A small image classifier, trained from scratch: arch preact_resnet, nadamw at rate 0.002.
Rows from block 12, named by matrix and row number. Rows with one number belong to one channel. Each number is 128 + 32 x the weight over its row's rms, rounded and kept within 0 to 255. All counts start at 0. Numbers have three digits each. After the name is the row's rms in percent of the matrix's.
# convs0: first 3x3 conv (model.blocks.12.convs.0.weight, 256x256x3x3), inputs 140-159, a 3x3 kernel for each
# convs1: second 3x3 conv (model.blocks.12.convs.1.weight, 256x256x3x3, transposed), outputs 140-159, a 3x3 kernel for each
convs0.92 078:160165145186190175168174154097100108101108112094099094162165165160164167164168163110123135101117143110122148115130112118134119104117098123131122134142131120124118113116122112107112115102109192182166188165148167153138190185178182172166166165150158151143159154148158150149124126126145154150129139134162165164148147167157150166155157148171165151168163157131132125151157147142151139164158144168163147170167142118127114139145125116121105125135123153172151135149132092115100125158146110133130146148135155157149143148138183185183182183189182181186
convs1.92 059:124127123139159126131130142175178158215199203112125115146111116156150151148150137176155167152142152146143140140139133145135117120111137106082085090102082102090091146160141164153131140158145166139153213201187146142140181164160160159152159146126132149117147157159129130137160169144181191163114128119157141144129137145135134130156168147162141158162137149109112111111122105098081082144148155148131153138138165101102130100086087133145148158158128155139138139157139127150134130155141108096116094105124116094093120122116157149141162142162144152156
convs0.93 108:153164155180188169153168153105108102105108109101101096138145141141144143140139137114115137101109135109122139111122106119130117103113091088108096111122113079092080107108107111108112107104108199191168196182157182164144203190178194185169183172163166152148163153150164154152123137133134150146112119121148144148142130138143130146170167156178170163180172161125132119154155145139144129178173154187183159175171150110117109120126119096099093133155147153170163131145128095117112126150141092113106146140133148144141144142136187186179189179176180177174
convs1.93 030:092074076134067103145112127160101116107066153129120152139097070125105070112116095135193159130138165123190138125093150104127141117140088070061076080051067077078100177188153112159156142147150089098055120114070055124064134145140138114102142111121103145152115134113121121123182161185114103170125137150166162132137143135127120140126140126084089100143117109155150152146187144132188166131141124150153124136156154124166153157180147149168168083091087083120097109089116105106104134134116102126149119172107170146141133120156100143089114091085079138100
convs0.94 116:106088109085070089101089106130138146130135137135139144139133135130127124131136132120118100137125106125113098147138152139132141163154165174160185147136156180167186132140149130136143137143151062071096062077103070088114056065079064079093075090098079095097084098098079092089124116130112100113128124135116125125112128126116125123087089096083088098079092090134127146119113125132122141084090112075079103081089111155148158133124134164160168100091098089077086108100106141123141122102116142126139130137145127137142132137146082091097083088092088093101
convs1.94 017:181133097150089109144152161122111098157070073140138093108149102080152143106102175103150155085095156169150071128107108090162140108129137126139178176081109172069144096072148084087179173093123079084081110099119166144107128128155181182128176079082158106110176130147175162150100086164080136150151128123142161166136155137159125087123169126155179131112095131186177125144121107153111096136156116156092172084170154163073130110086170115105170167182169109143154166087139097183114181122151129113073098096160145158174130122085171137148175095150084070069
convs0.95 101:154170151173189167153168147101104102102106104096094094148150148147149151148148148116116138102115139115122143108127105123132120102110089093110099110127118085096085104106106107103105105103104208200179207190165187175151207198182195183173179173167160152147163151153159151152130140131143154144116128120151143152144131144143136145168168157173173161175171166132140119153159145142143129183175157188188166176169151106113105121130113087096083136156142153172158131144130089110101119147135082111098144140137150151142142143135188183183177179180181175175
convs1.95 031:163139133155144162117171132177129164109112124125122145124127089161075106112089076149145159155147131161134129119106076106113068087085074049095087073058107076084113163111131140104106168150158103124096098142112075086065090091081093134098085133085095123113133126138133115157123098131148104121142137140179128117131131097148129147170124112140122140149135123117163162136174130161172147118160103105104091138137145181159145154194163155156110144147157125144128092119143164143178164144137146136145156101112147125114128122124123126119151140120116107089
convs0.96 105:157170147184186165157162148103105105109106106096096096142152150153156153147146146114125146105118140112127144113129110126131119104115098094105094107125107081093082113108111112108112108099104205194169201185154190168141203194180192181172184171163161157152159154152159157153130137130138149147114126117149143155145134146145136152164167153172168160176166158136143122155162150138143131182181162194187167182177154114121113126131123096104096138158146159176161127145131090115099120147131085114097138132128145143134135141134187183180183177179178172178
convs1.96 039:112124127137140163127178183133155124128114136124149116227222178208208201210225191105132125083124118112098112143136125131106108135137132086073078116095092110067095140164127129145116161151141110123115088091080133128107097069073087082057037042064122115113142123120117097143148153168126117158134165176182161148186185149190144151138122125119100071090113064101113125068063100103098117111144156094119100091113136186187138174178153180137133111111130135124151137146122156156148154142141127149142160191172157155187133172190111119076108104063121092085
convs0.97 101:158168151181187164155162146098100100097101098093098092146158155152155154147151149113121139107111137110122145115127110120134120102113093098111107114131117088100091107102105111103104104103106206192173199183161187166141201189175189176170179165157166158150164159154165152152119129122137147138108116114143140146138130139139126141170166157180172157174169157137142127158168144144151131179177165192183162181172154107114103119123119089100092143153143162175160131142133092115100124142133084112098142142131148149142145143138182180183182174176180174171
convs1.97 032:174127123122130116121127157196195151213185165153175153153159170175135153146133166170136167122128173148150169146147153138111124151160128099047065090059081109068085123144179110161156150158167111134143158117100132135128152120106089084126133092106205182163167183153179164187126112147091139102120142107137125110088093089092096102177160180182136160130169146120153109129115152154126159178151179178183169140166165137145174115145169111147133172168141187127146174141140138157136113165153148149138113101131116150154114099126119127102101117115098138134
convs0.98 102:159168146179192172153165144101108097103110098102103096140145145148151148141145145105109131098105128107121138107121110119133116099109095098107099115127116085100084107110101113104107110101101202186164192175156179161140204189183196178176184166162161152149164156151159156152126140125140155145112128113154147144141135137145134147171168162174174165176170168132143120154168152139147134176170158188177161180168152109116103125133117099098086137157137160177157134146133088115097121147132090113098148140139151149144142146138181181184182177181180172180
convs1.98 036:134134109104092149123147133139168149151182136151162178164186165174137118135133166125131132117151104113133118112112132171125128121122107080024079081029053081023043127116127095128113102122120174140148168136176137168167139138121120122119121118105098149117155171162142145127186138154149162146143147149161180173182134154167164143136110106110122116124102144139105127112112125116142125121150138136107101099130117146142145143156156126140161109094134125117137113093133063074106080096093076083118152173153152155159176136122081099112133139077080099089
convs0.99 082:198173116200163106166133093151151121155159117157156109167178145173189144169179145120137141115128142124131134132145113151160119137145124176157105181168090166156084145157153155152142167167152186134129157116115147116106183151138158138123145131115159150154150142149150145144188182105195187113174166089186196180180189184183191185149148124159151120158137119149137101146136100137129095159125120165124118151121112161173116178183108156166107170161093178163095144128077174177085186184090170162070150149141161163152145152145161163152161155145155160145
convs1.99 155:151142143146151145144154161131208193134199185134204191132111133132102119129115137162152151163146138156156138150110112150103121150094124106059061108065068115073066145106109144096116143115113140147165147143192140141216162149161155144175156161200129166154127175166133179158116186186122191202124190188154129144153130132146134131157143151164150154161144149155204212157217224153215215156149150156147144153144147145100112145099109142092107150211213163212223158202206134188170133179172136178168121137133117141131120141132162149166151148164149141165
convs0.100 108:161171154177186169154162149101107105108110106102104095139147145145147151145143144120127144114123137118127145115123110123134120101111095091110093112120112078090083111111109111106110114107107208194175201181164182171149202197184195187174179174161166154153164161153165154158125134126140147142113124117145145141137128138143134144166171160177172161178172162135136125157163151137148131180173155191182164178171154111114102119130117092103091138153142158171163127140133094115102122142132089115099145140133150147143144143133184183185187179178178173179
convs1.100 032:142104117153117123121097147143130115139099121112143113127138134112092139086132102078124089104071067060100063161176123153128126102131122115030066079069050083059081137128093094144098125108102152145083157135062108122070114166105168161138115168119150138125142169149153154151165154153196174154206141153102104096127145119099117128072083121093060058110075072122153139110121128128151159113113084101079123087125109096112159126123111102139165089130149107100111098126167162205186152202171150185202101118145100123121127129151119142118119118138125127105
convs0.101 104:151162147177185168153162147102100100107108106100099092143145140145147150146149145114114138107114135115123140114124114121134119105114096090109095112127110083096086112105103113106104108104105203191169200181155183163142199190180191181173181171163165150147163155153162151156124130126137148147110122118148145147140128145143134147168169163179173165178172162129136125155165153143152136184176159194188170183173153103108101118125114092098091130146141158173161126144130089113100124146139091117106144141137149147142143144141189180184184177181183173177
convs1.101 032:067057112085110071066050114147092105140080108114079123164146121129109107112099144146140151142135158140133148145181159152129146153147098097102055065065103115073103092105120109081106117073092144118151138161166107137111102099118114104084106093076200175189174233182189175170127158134124106164130158168133122167173145137147167164166139182155111157108133138103140130125107187119110121144159152148155135124119139149155129122123166143166116133132153142137158119118154185164181186231212211207165063080089041085084046064070096140144113139103135119133
convs0.102 106:155165148179193167153163148096102096102110101099102097145155153155155153151147146113121135107117138114124143116123109124137119107110098090110099113127112088094086106104105113102106110099104199191167195179158187170142203189183193179169178167157164153152161157153158157150125138123141150147110127116148142149144135141139132142166164154172169163172168158134142121154165150143151135174174151190181156179175152111118103125135121093100090139156140163172160130146129085109093118143131089111099148143133151150136139140135184187177182179176180173175
convs1.102 031:170171158164124123153128146055096095080079108052065091122083125149094131159133127176156153137142130118158114154135130134142162178165142076090099072054090053066091128137113112139148085153142149167106152129127127158160122124072151142122108107133182154156147186167146179187165108098122104130148117137118133102136122129144113112209200190195222187180216167152139120149162126153173101114129154110140106122112110148145151118176158154142190159115105128134134131092115132153126138159139192165165119122149118094132100125127125135145115147123142157149
convs0.103 095:161172151184196170157171152095097097104107102095100095150154153154155158152151145121125142112118148117129152113126109121141122109117099097119111111129118086100093105100108105103101103102103203192175198186155184168146205193189192186175175168163165151153161150152157150147117130120138149140105116117144144150140133144136128143164169157176170155175167158136140122154161143140144134177176162184184164174167150106116109116128119095101095139156143158173159130142132089113107122149137088112103148144136147153141145139138187183184181181184177175176
convs1.103 032:132143119154134117146155128182159193145168171170156186179171183162171173157142143184169211226180182172208160150163199155143149168138122093125123136107131134115125151178154132160118161110128185182194184207210203193198088118161107135153157155150183161162173135133178142151152135139170141153167150133105079115128120086095079103127135114144147116087099126130149146170144181145153150085132110096141113091100145144167146176168126151133152073105114079084104105116081130153116151140143153162118102130120132111085135120091095106103145111130153101117
convs0.104 109:155169146176187171157166150099106100103108101102103094143151142147151152148145142116120138110116137117123143113127112120133117102110097086103090106119111084092085110109110110110109112106101203186166196181153183168145203187181196178172178169158167153151166157153162155153123132125141152146116127121152143148144132141140130141169167159172174163173166162130140123156164146142147133179175156193184163181174155103113102119129117093102087141150141157175164131148130091110098120141132090115099150142137153150140143143138192185184187183180182174176
convs1.104 027:147179186125122175134137149111144109167156162125153108108115144122125101126122120144154107159131140105154108100096079101148121100150101103100089119078085071087106098114121129129106142096153134132134123141139085172146196114111187114148148165127124135118083098106087127093144207127171201161171206160088110089124185153106155143146139154115138112138117153127149160093104119141133122139154138082079105141095135097111144163135127134107138116168127148146145152133142170169162206185180201232207167115167142131154125129170130128118174178148144136160
convs0.105 104:161168149185196174155169153102101105101105105102103100141151142148146147144145144109118137102113135111122141115124106122132120101107090090105101114123115083095084110107107112109108109104101202189167194181156181168148202191183194181174182166157164153151165159152162156151123138124136146146109124121146140146136128141137130142169170159183173161176175167127136125158165147139145135172176155185179161173166146109111104117127117094100087135153147156174160128147131089114101117148134084116107149140139155149141144147140189189185184179183182181181
convs1.105 028:133177137127185133101185155112128136080089078120101120137116114143107119144123138148099135108127112147134158121094069097100055102119120104112099065075058076052087162137140136135139113157146121147132158119141105125122113148143123134133129128157141136119132171126169164145129157157120143117140102163135126125129133104160150137169174146124165172132165178142171144175202120153193126095107154077118165134141115106124074146148106156138105136103138103102101104134132130152152117188118135152118141113138089070107142124139084033069036041076091043039
convs0.106 093:159172150183190177158173154098101103099103100098095096152160155155160155153154148114117137105110138112120145108124113120132116099109095105120109117130126094104094107102105104098102107099106202183161199182154185164140200188182193183175179168159161150145162158151161155151128140129146152151118128127166157163149139159154147163164163153174166159170164152135136117154165146144146136173172151187176154171168145117119109130131125110105100133148140157173156125144127080110096117142130089111105149149141150158145143150139180181182180174179179168167
convs1.106 040:172134142162127136169140158146145151146131119142116125145155160146134124141126147126103119123114104089120105141144136103102121146113140053041068060038037023038053163148155156137171151153177116114128128108130084142130133133125143153127151139151129108142145148126127129148144117111136127141134139122151163135135127161146169158142148161125167147160124151168169193159170152161187147134133161141151159151156147108089103124105105114105124071080093092074112077091087173148178155170162151138145131133124158154158139136158136124118153123122154132107
convs0.107 100:159165148182187168156163148096100099098099102091090090155156152158156162153151156110123135107114135109118144117133115124140126108114101099113105119127116086099091103105106106104104102096097205187167200178152186167144201191182191184173179167159167153150165158156167157150127138130138150146109123119158150155147137152147140153165166160179173163171171164133143123154167146142150131178174152183176162177166151115116108125127123096106095140150141159170156133140134087111102124149133090116099146145134151148145144143135182179182176177176177174178
convs1.107 030:091051066071018008065078050142123120123107103120066063138161189132127150122140169128129183140127150168137168124118167112127124125153160116058087064082050088064057155131119134138104119059101090100143099133106144133133111056085117091134141090126154157175187147163147166136117130101147146140145139148142182160162140182167192151045064116063103103053074103198160141155162165154158119151115169166109156134148115138130171155144135169174194113098111144120095113115123140134134118182106121131149159123113113144120111134156126162113143125151131144152
convs0.108 104:155170148179189170154168144102104100104107109095095095138147139145147152141143140108113129099112132110117142109124109119129116104106089091108095115121115084093085105103112106102110105104101207191168196180156183171145200194184189178177181169164160155153158154156163156156121132126137148146116122120143137144140126141135129144169170160175177161178174160134141124156161143139147129178178158190182165175173155100112105117120115087095091133149140160173162129147128092116098123142129089116103144137134144148135138141135186189183184180178181180177
convs1.108 032:068117117078094126080126097158134112124112145147132125143160136163139118112129163142077090104113127100122089105077086090076086094112106122045064082086063062056050119114156118097148123135125160119141183125160158152132114133127135097100133108108137115114134125151127144158156167137187147128190166151172114133164149129173144159193146184184194180189151193155184165141154154135173165151116128113157161138182126128109141121127124119091107116154155145135145105129109136179193142201194145179160174135128162177132130151109107131130115161154155155156
convs0.109 100:156172145179186167147158137100101101107106103097101095141147145153150155143143148117117139108114137114126148116124108125135122096106091099119101118128119086094085107106113112105109112107110198188164190176148176163134206195183195180169178171164163153149159154153159154155128131125134150144106118107156146158145138147148136150157165147170171157169163159128136122155163147137145131175174161192187161174173154112113101118127115091100089135150142155171155126135128094116101122143127079108090151141134152155143143147141183181179178180181182173175
convs1.109 035:166151175164150148107112141114089098121113112108099101138164125123112091129115110134133119128168145154119140100098095079096070073088092091104103044044049032078033130119127142118104118122109057069111079080098104096138173120157175141156141143156164129114103095077098119136166166184132165147128157167085099141085087077078057064116114155081100075114092075132135101147143109142114108104116128094111109124127146149138108138133155117129117151146142112103121114132140092140131115153147167155170121157158120170165136159175115148117160134148134139141
convs0.110 114:106093109087070090105092106131137147132136139137142146138133133131130128131132131124114104134125108130117099149143156143133145165154168172163184147137161182166190133141153134142145136143148058072097064080104073092108055070085060079091074085096081096100083098101080090092125117129108102112134125136115125124116128127112130127092095101085093094083087092139133146115114125133127141082090110071080104079089109159148164133125140165158172102091102089073087105100110140123142120100119148126144132141151131142148135140143083091097086091095093092097
convs1.110 017:111150123119134122164100126121179068103126169097072159072073121116156109124164169071135133168159097137104146076138099155078113119109069085174117132139152136088073122126181141176099151131156151161158179081091165145088096113125106152102134075160178138154095083173149110132126120151096179077139081125175171127170161094070108074093093112155119158119108095075173095160142180108139166165097168110117134135084116081143179134158163081104137104155075093132115150120111105087118100142166100136110106168163137075181154074141131159133120170156122084086
convs0.111 084:181168141195178151163151142101107090112106092105109084153167172147170181142163171114115130103109124111111129136155148143162149123134121178179118195187123178173109132133121124126119131126123185179155175162147170152138189170167178158163163147154156149150153143146150138140167166115181174121155152112171174178162164166164161169145146156157152151155150148144151138158160146137150135168154148177160142166152137138144109148154108127133100149144112163163124135135109147144082167168106144151097156157142160167151151155141176176186158169182159160180
convs1.111 132:159125123152101114138115135114199186109184176102170170165113149163106139172149173145155143136141125132138119140111119138101115115111123114081087110074069109072077112087109097073100087090092166149121169158135160161159160134137168141142161177150122189162119189165114178161124212194126220210128217208168138148158147151152145161156140152156144149162149160165163169162180172154160170157137114150133100160132118116060069130066075119073079175195221175195222181209232114154124118157135107150132127136115115128107123127105157139157156146154160145167
convs0.112 152:115117109116114111118118110171177179168179179174185186151153157151156161160165171122134118138145131138139122168161165167158162171159170100096092100099099104102100183189191179186189186190195138145146146152152151154158135140145142148152146151154145152157141147154144153152149151152145152149151159156141155152139160152151166159155155163148147155155154158159160162155160158160164165133139140137137141142143149185184189174177184188186195140144142146146143146151150130126127127129129124128130168179183171172185173178187123131137134143149139146151
convs1.112 362:135147142144159149143156148134131135133135139142140146154145147145139142146136137138133137135135135144134141131128131134134143136145150046041038045039036038036031139145147145150156153153156151149155147151157153158167152147146152156151163163161130128118133132121125122115150153148148149148146145142139139149134136144130134146148140142144139141147145152152154146155159149151153149166168169168169173171176181160158156159158159161158158155165155157163156164163157151159151155154148156156149147152154141145150142144148164169163162169165161168162
convs0.113 102:160171157177187172151167153100105101102105106095097098144148150154149155151146149115124144110119145116126149114125115124132119100108096100114108110124120079094086106104110111101109106105106202197170200184156185169149199191179189183171175171161168157150162155151163159153122128128131147144107114118144140145139127144139135146163168158170170162166168157127138120149159145131143131178172158185179161172168154107115110115125118091094094139153142157167159125142130092117109114139134087114105148144131151156142146144138194189187188183181182178183
convs1.113 030:150188133160192174138152128190155153188145158204145176139131115111112121138127111090069074073075078136110127154182153164143160145194163070082054104113083052056041135123143131117122139160143116116156101161119080112132152127134139133166175180180123099106110093118138121119123136102108127131094153137113094107143123162167152126134124140080103089081111082142127164147169132130160169115152162097082101121124138126128082106131098099090096162132158159144129174182149162143144115127176123135132082085069103093075112051082173175116139146108099125125
convs0.114 093:164170148186190168160170153099099095103099095094095085148159148154159158152153143112115139100116136110121139113127113126138116098110093110122114119129121100102093105105110109107109110101101192183164193176155177162144193186175184171169176165158158155143162152144161148149129132124145146144118127120157157157148142153154139150166161153174172163170168157129136119153157145133148132168168156179174156170159151117110103123124111103098090133140127157170152130140123098117106127142133098113109153150136155157145148148139189192183188183188182184179
convs1.114 042:134125108136119105129106096112133158113154126157137140114111111120122108106105082100124111125123101116132116129105114135102108123126146091053058047053061039054044174178188180173185186202194142131153139176158152178188164146147141170147139136149131138149119142150127157157162139125156130115130132125122143157166152165173150135110103118116111111082079122123136120120151156142145145113125140128124158120122142141131152139115148117131137149145151146122156156113143183190166192187187169167201130133144133144153135159150152108135147140128149120154
convs0.115 103:153163147174189170158168151101107104110106106104101096144148146152152149146144143116122146113119142118129154114128114126131123103111097091104096115128116089100088113105109112109105111106103205193171203181162183169143211198191200190179183172167164154153160152155159156152120129121139149138117123119151145146143133146137131143168164160175168164172167164126137120153162149143146135173171158185182158177171148109110107123130122096101092136150142163176161131146133088111103123147134094113107140142134150146137140142133190180180179177177176176180
convs1.115 039:140177173154139177131137149148140149127164119161132134135142116151152145123154129113090118086080116102085107105097087114101075103095095050033027068052035047060035154112109143153142141134126123136153109113163120129159132118144130100123143122126101104107101090098087118083146128124132138123120161127108119094162155134173171158173157151141152154131167127151145136139099120102117099128118125140123151122134141105125129126133122123115135116139110131137139146153144119169150135133161134123166153130138158142160139160128144150122134148133130130128
convs0.116 105:157165149177187174154164152099104103107104106097101093138145141144147146145146140114118137106118140116127143118129113120132118100113099096110101111122112083091086113105108112108105108106105207190170200182156184169142201186178190179172175168160168153153161158157160154158128136130135152143114120122149141150137130140141131142165166152176170159174169160129141121155164148138146133179180154189186165176175150104115103117129118095098086137148139154173161126139132094114100119147131087110100149142137148152144145143141189184179187180180183177176
convs1.116 029:127180150134141131135188140119137124128091155140158160157134071165095125150095102139147124133132139114131170155155154168186198162148141060089149088075100080052087136123095142139111113134095181149160178183173188144154082108074085084087078067119166136156179135122161164130144148125172127136128135140168126149174161136128126168143141115162164146161123162184151203145195154147143166151160081109166143119136143133179120150144134184179156194154170203195136175205155128119109106160119131145139136132155109122106130072132138081100143086102121141135
convs0.117 098:163167145183192165159167147100103098102100105095093090148151152150154153147154152112117147110118145109118148111130109125138119106115095103117108116127116085099089110103110106101106106103099201194170196179161181170144202191179188182168177171165159155153162155153157157152132132128146148140113118114149145150144130144147135148173170160183176164175172163125131115151163144132142127179174160191181163178163149110113102127129119096093087144157145160176159126140126099116106125143131086111099145141134148152139140149134192188188187179178177173173
convs1.117 035:091087096110088104086108119101113141114130105092104100133120110128118109141132124150127131112123099131136129168160114119119107096091077065074093108042063070071066139133143128126095091097082122116125100093119083122084142127137132133109129127099156126131202193169198175187142162104113176163157158126100124120141154141110098085111121174174176143150128110146100114130083119140116138099152143150124136141125148090120094159163138128139113086104120165139162121123119101137143153179188155179195123093106140136108169158157171184150137151134124175172
convs0.118 091:155170157175180168147161144100105099105102103102097097151155157152160155149157156123129148109123144117131148115123107119139122104115101104126117115129123087097100116106111112110113115103108197187165193173153170161134193180170179165162162157141165152151164159154157154154119135130135140142110117117157143149149136144144134150164170154175171158165166155132142129154164148132147130178175159188181163168167152116120111126127116102097089126147135144165158113135119089113115118148140089115111145144132151160147141148137184188184181179181174171180
convs1.118 041:106117120086093095101063095106116098126118091140097076132134138134128115112130156088082094097069075097083067121164130171148160141183176050033046037034041034045066142174117162177137146142137147126131103107132140115136119108123130120122136146129121109122139116135110109139142167150169184126158186131143132159120135149149140160110100131109135133109116115110118153150145124146125152067061108080067080065107089148143159150141135166149148167183165169170175184165144163158192179193188159189149113112139095136120148143139104139108128122141148135125
convs0.119 102:162169150183196174154171151100101095105105106099099100150154149150154151148146147106117136098110139109121140117127115127138119106113096096106096114127115084098089107104101110104106105104101200192169194179155181163146205195185202184175185172170161156149162154157161158154124132127140150142115120114151146146144129143143130142166166160174174166171172163136142126159166147144145136175174160186184160176170154112115105124132125094104095142155144164176163128148135084108095123147132087114101146148136149153142149147142187183187180178183177177174
convs1.119 034:180151170155107158159146131054097085082110124085127121174167168152147110118122131109132139102086137125095123169163163131116139156132123102098056080098075103068105074096092060085054083083105140132129164194168143138147084067084078095098117119107148153181172152182117143170141130116134120115139119152143199165194192195174184156151158177160158164168169169210168178192210170155162166170168171148150118125136157109095115105144144124142104155101167152107130144132135161140130111147085134117092135076115127118123104095095057083075068106066049063075
convs0.120 095:164169151183192172156165153094097096095100094085090085155165164163167162164156155112119136104114143108118140116136116128141129111119105102122110116128121091106100109101103109101104106098101204190167193181161182170150198186173185179167174164157161151153167160151164154150124141135142154144113126123157152159146135148142136146161165155170168153175169157138142126153169146140149134173171154183178159171167150110124112125128120098102088133152138161175164130140129085106098116142128086108099153150137161160150147148141184181181175179178170165171
convs1.120 041:108120136121116095117116126117133138111093112069050075150155135136116123124125124094118118106086087084071095133122133101110094126101112069057077076087064034046054095130117090128124084062082075117105137108136145161135099108089122102096108119107153153129149150125150115120156166170126127128133139160164144142155118140160144146100087102096077082124110107108107084124103097127127111108140109125135106138131146120151165125165180129131145109130107118103117117114122155121100142120112143143115116137145115141142134145152125123112111139135103128116
convs0.121 097:155167146180191164151167149091102096100100101096093088155158154157157161149158151116120132101112133111119138118125112124138119103114097106119107120130122094102091106105101105098103103099100205189167201180152184169141203192181193178165179166156159149147159154155159154151119137129130150140106119110155155156140138144141136146168165154175174163173171158131141121155164148141153133179174160186183157175175154112125105118125114088099091136152138156177155122142131090107094116146128084106098145145134152154144147144137186183183179179179175178172
convs1.121 036:123110094101114127115145098183130134131114139151114089159147153144166152130135140160146163135160118136136108194163156149142127161139107062060117072064067072061098149161118171151114126140131146141113138129156180146130119154124144128128141142150174162151136169137131179157143163136191166132173128149126104148176123155162155174095110079096103097081123123168137156151138137133165169161185174152164160149147192159147124189187172177157147144174123152137161149167136126107114080111117104100134156146141112154113139142140135158172151150124124146163
convs0.122 116:107090112082073086104087106135139146132136139137141145135133137127131126134133133120114105133122109125115096146138150136133139166156166177162181146135155179168191135141147132136140139147148060072093065079100071088110051067083062081090072090097081095100082095100079094088127115128112101113128120137113128126117129121112126124087095100082092094083091091135132146115113130132128141083092109076080100080089111156147162132128138166154169102092101085077085109095108142124138119101116148127143129139149128137141129138144084087093087087093089093103
convs1.122 017:178085109141183157142086136098175084123117123076120132184098121093090157151081142073180138137167095106178133166161122134131133089085103101145102126139155144092153084076112124150138178091178141080130120117097141127102176073119113145081092174120158162075153108157152126131088137099104139086108162110096152088086136128092119107152114156075188156131153099164116083099164179100158145089104108173102153171124092160131137114147124181135137093105111090142132167186119182095115141171096182085174116173154169125073173162152144135111125126137154142132
convs0.123 088:162176156180192168154168147103105102103102095093094086153164153162168155148157150104111130101105138108115140113125106126137117101118101117124123121128124094105104108109108112100099099097099198185166194180148172159135194188174184176167175164160160153145158151148162152147127136131139150147105119113166163158159149149154143159171169161179177162171170163138149123158168149139145137174173153183183159168167147135135115134142120105108092134151134153171156124139128083113096115146129072107092154152136154161144150150140180177175169177173169169176
convs1.123 051:072100118076120118090109128145137163161143143156160135148138108149121122132128138136118135135149149139146141138153139126131141147125148100062077106048046086024058132151128143140117145130111122098098092134131092093101095102108104135149084119139117145149130122155135125139108155154112190190112180186152177152171184152171161165075108081101124124094113116110158176151230236132228203092120126090157162089172151170164162169213164165170150109143117100118111118109148100086104056063058075089079134133102163120127136097101124147127117162137103148141
convs0.124 103:152167146184188173165176158096096096103103101095098092148151147149150149148144147114117135104110137110121142113127108120131122102113094088109098114122114084096090108106104110106105103102100200191171202180158187171148201195181196181178184171161161149144158154148159152149128134128143154148119133126150147154140133142140131143162162153170164159174168159130130114150158145136149132169169151183178157174166147102113099117129115095099096134151142155171163132147132086109100124144130099117113140142134146147137139145132193187186187183180184176178
convs1.124 031:119131107117107106095075129185113123168125102131146163165173219216184173183156206163174150172147168196160185137109093121109111124152105055073069073083093044036048118119147127093145153105128152123138135158114140150147108121081150134127153134116147144141120136115135163133148152098157135130148119119148182147192167167175155169150139190183164194121123182153140156143135142158138142134117145113132157110146144107141139108157111109123133137170165129157167151164158116123115113122085120140130174192192171179151139178179097083065081106064108111085
convs0.125 079:173152125156134114153127118181173155180178152183179153164170171164169164171175170130131133138138130139135126167163173158156159175169176211195160193176139208188157168168167170167165185180178136101108116082101117097110140115115121103106125113120141140144136135136142131132187183137172166131163165125171172177170176177161173168122116120112113113109103108169159146164149144159150152140113129136106117135101116182183151171174138178176139167159123160136104148133102163157127157141105155144111157170165162180182165175177137138149134134148135141147
convs1.125 231:168156159165156163144149155175176170172166164178175167119104123111098114120112129160154149162152143161155145142132137139129137127113128060050046061052050061052051090080089099088093106094092148148176152160180168168195165152174163157175174169174157156151162153148156149150148162166158169169164176177144136149144141146151146153158154158157156154166152161181188191183191190183195191153146163152147166161144165127120126126122128124119122185197188184199193182193190143164162147163157149162158135140133134135134133137137171164165172165167168158166
convs0.126 106:154166152177192172158168152098104101100105099097097097140148141146148148142140146109116137103112134115123145115122110121134120100113095090109093113127116083097090107108109109108105108104105207190170201181160185167145198193182194177172178165158165156152160155151162153152120137130135151142115125117147135145133126135137126142172168154179170165176168162127140124152165144138149130177171154186182159175174149101116102117129120090100093135151140161173164129146136087114098118145134092114106141141131145149142142140134196192182187181179188180183
convs1.126 030:163139125143120163150153120116115160164168162145117162173126148173137127178142148137151132160138176170161147156149145167115133147110140115147089117086090107116088131139092138128100136083088108125139145175181120155170114125111103093071091106104144126151165175135167159122127113156142115123122117098116107094113135086078103064171218170165194170171204221153149161174178158173189174146166135125178173164154191163165116118141167161141117097120092098139131152092128115129099115088095117109109169130129124135155140115110085049090104097106108071104
convs0.127 089:158171149181189166160165151095095099104100095098098089154156153159158160157156151108119140100118139113125141117125112123138120102108094109115107119127120096100098110106111109105101111103102210193171202183156182167148196185179188177162171161149156154145154154151154147142129133131145153143118131120167152161149141150148146154163169158178175164178166155128139122156167148136147132180178154192183161176166145113116109130137117103113096128149132158171158126142124086107097121143131090114105145145134152153147139147137185188181180177173178168178
convs1.127 042:113152156103143123115101122156137139130187173166170191145142154139154145148188184129137121114118145139125133135122155105141136121140108065055069053059074074065039117133148138172135164137150126108122127127149163141155180145156122146169133143127162151125154155134149137141188169172211174185216184217183174174153142126168141160132139126132125121121114114114154150156165142125170164109098105079115084108111100135140132128141132125133132138125126120148137133133116125163137156169143143175183167153156130111116137116115143153172155128129136135141
convs0.128 096:161169154190193181172172159092096090092094100087087086158163155164164164160156151109115134106115138116124145120134119133142129114119105104112106118128119099107097110105107112103109105101105198184160194179155181166140193183174192181171180168164160149147163151153160156148125128124144154147121126123153147156141131144145137151161160154167169156166164147130141125154165146140148140175168161186179159181168150106113105126127116101101089133147135158170161131142130086099090120141132096113106150150135153160149149154141183186182185180176178177172
convs1.128 049:122125107135113115140106128026035043043044039022022038150160159132170146129141122125108119111104117090093092139145133132136143152158127058088043064072069076055049044044034035024054048038046133138142133133147160146173134130137143133143129128124155150117137116117133146125102088089107100115107124116171149184171173172130164172157148142166139175171158173106088076098066068097092074125128134132122136132126147137116138118112152119115137156152159116110138162147165105092057137117058106093061104116120111116118091101102150168150163160185165161177
convs0.129 106:153162147180188174156163149100105097104104103096098094137149147148148149147142146108119137106117138113125141113127116122135122100111097094105094111125116082098085111109107113105106109104103206187170200184158185170148201186176188176167179166160162157152164158156159154151125135125140148147115120120149142146140131140147135146166164156173176164177168161131139119152160143136149135175178157188183162181169149105112107120125119094099088135149141154172158132142133090113105121150135089112105144142132147152139146141134188187186183180183181174176
convs1.129 031:220189181162156168162142166158127107170093082166155112137134117113103136167153101096106112092112059096114102118135156130112157149105150103107119078030080084047046104106104052067104068114095135106123189138092131146121121121107132128143168114127126148118140108139138144150096122112145181140104165104121138146135150150167156147192198181140122174172170145114119137151147140157137108164164138119125124171137148145115125133123138122120077173155160158143110141155145197204134184178155214196178145094102153115152114120121115133157149117112139159117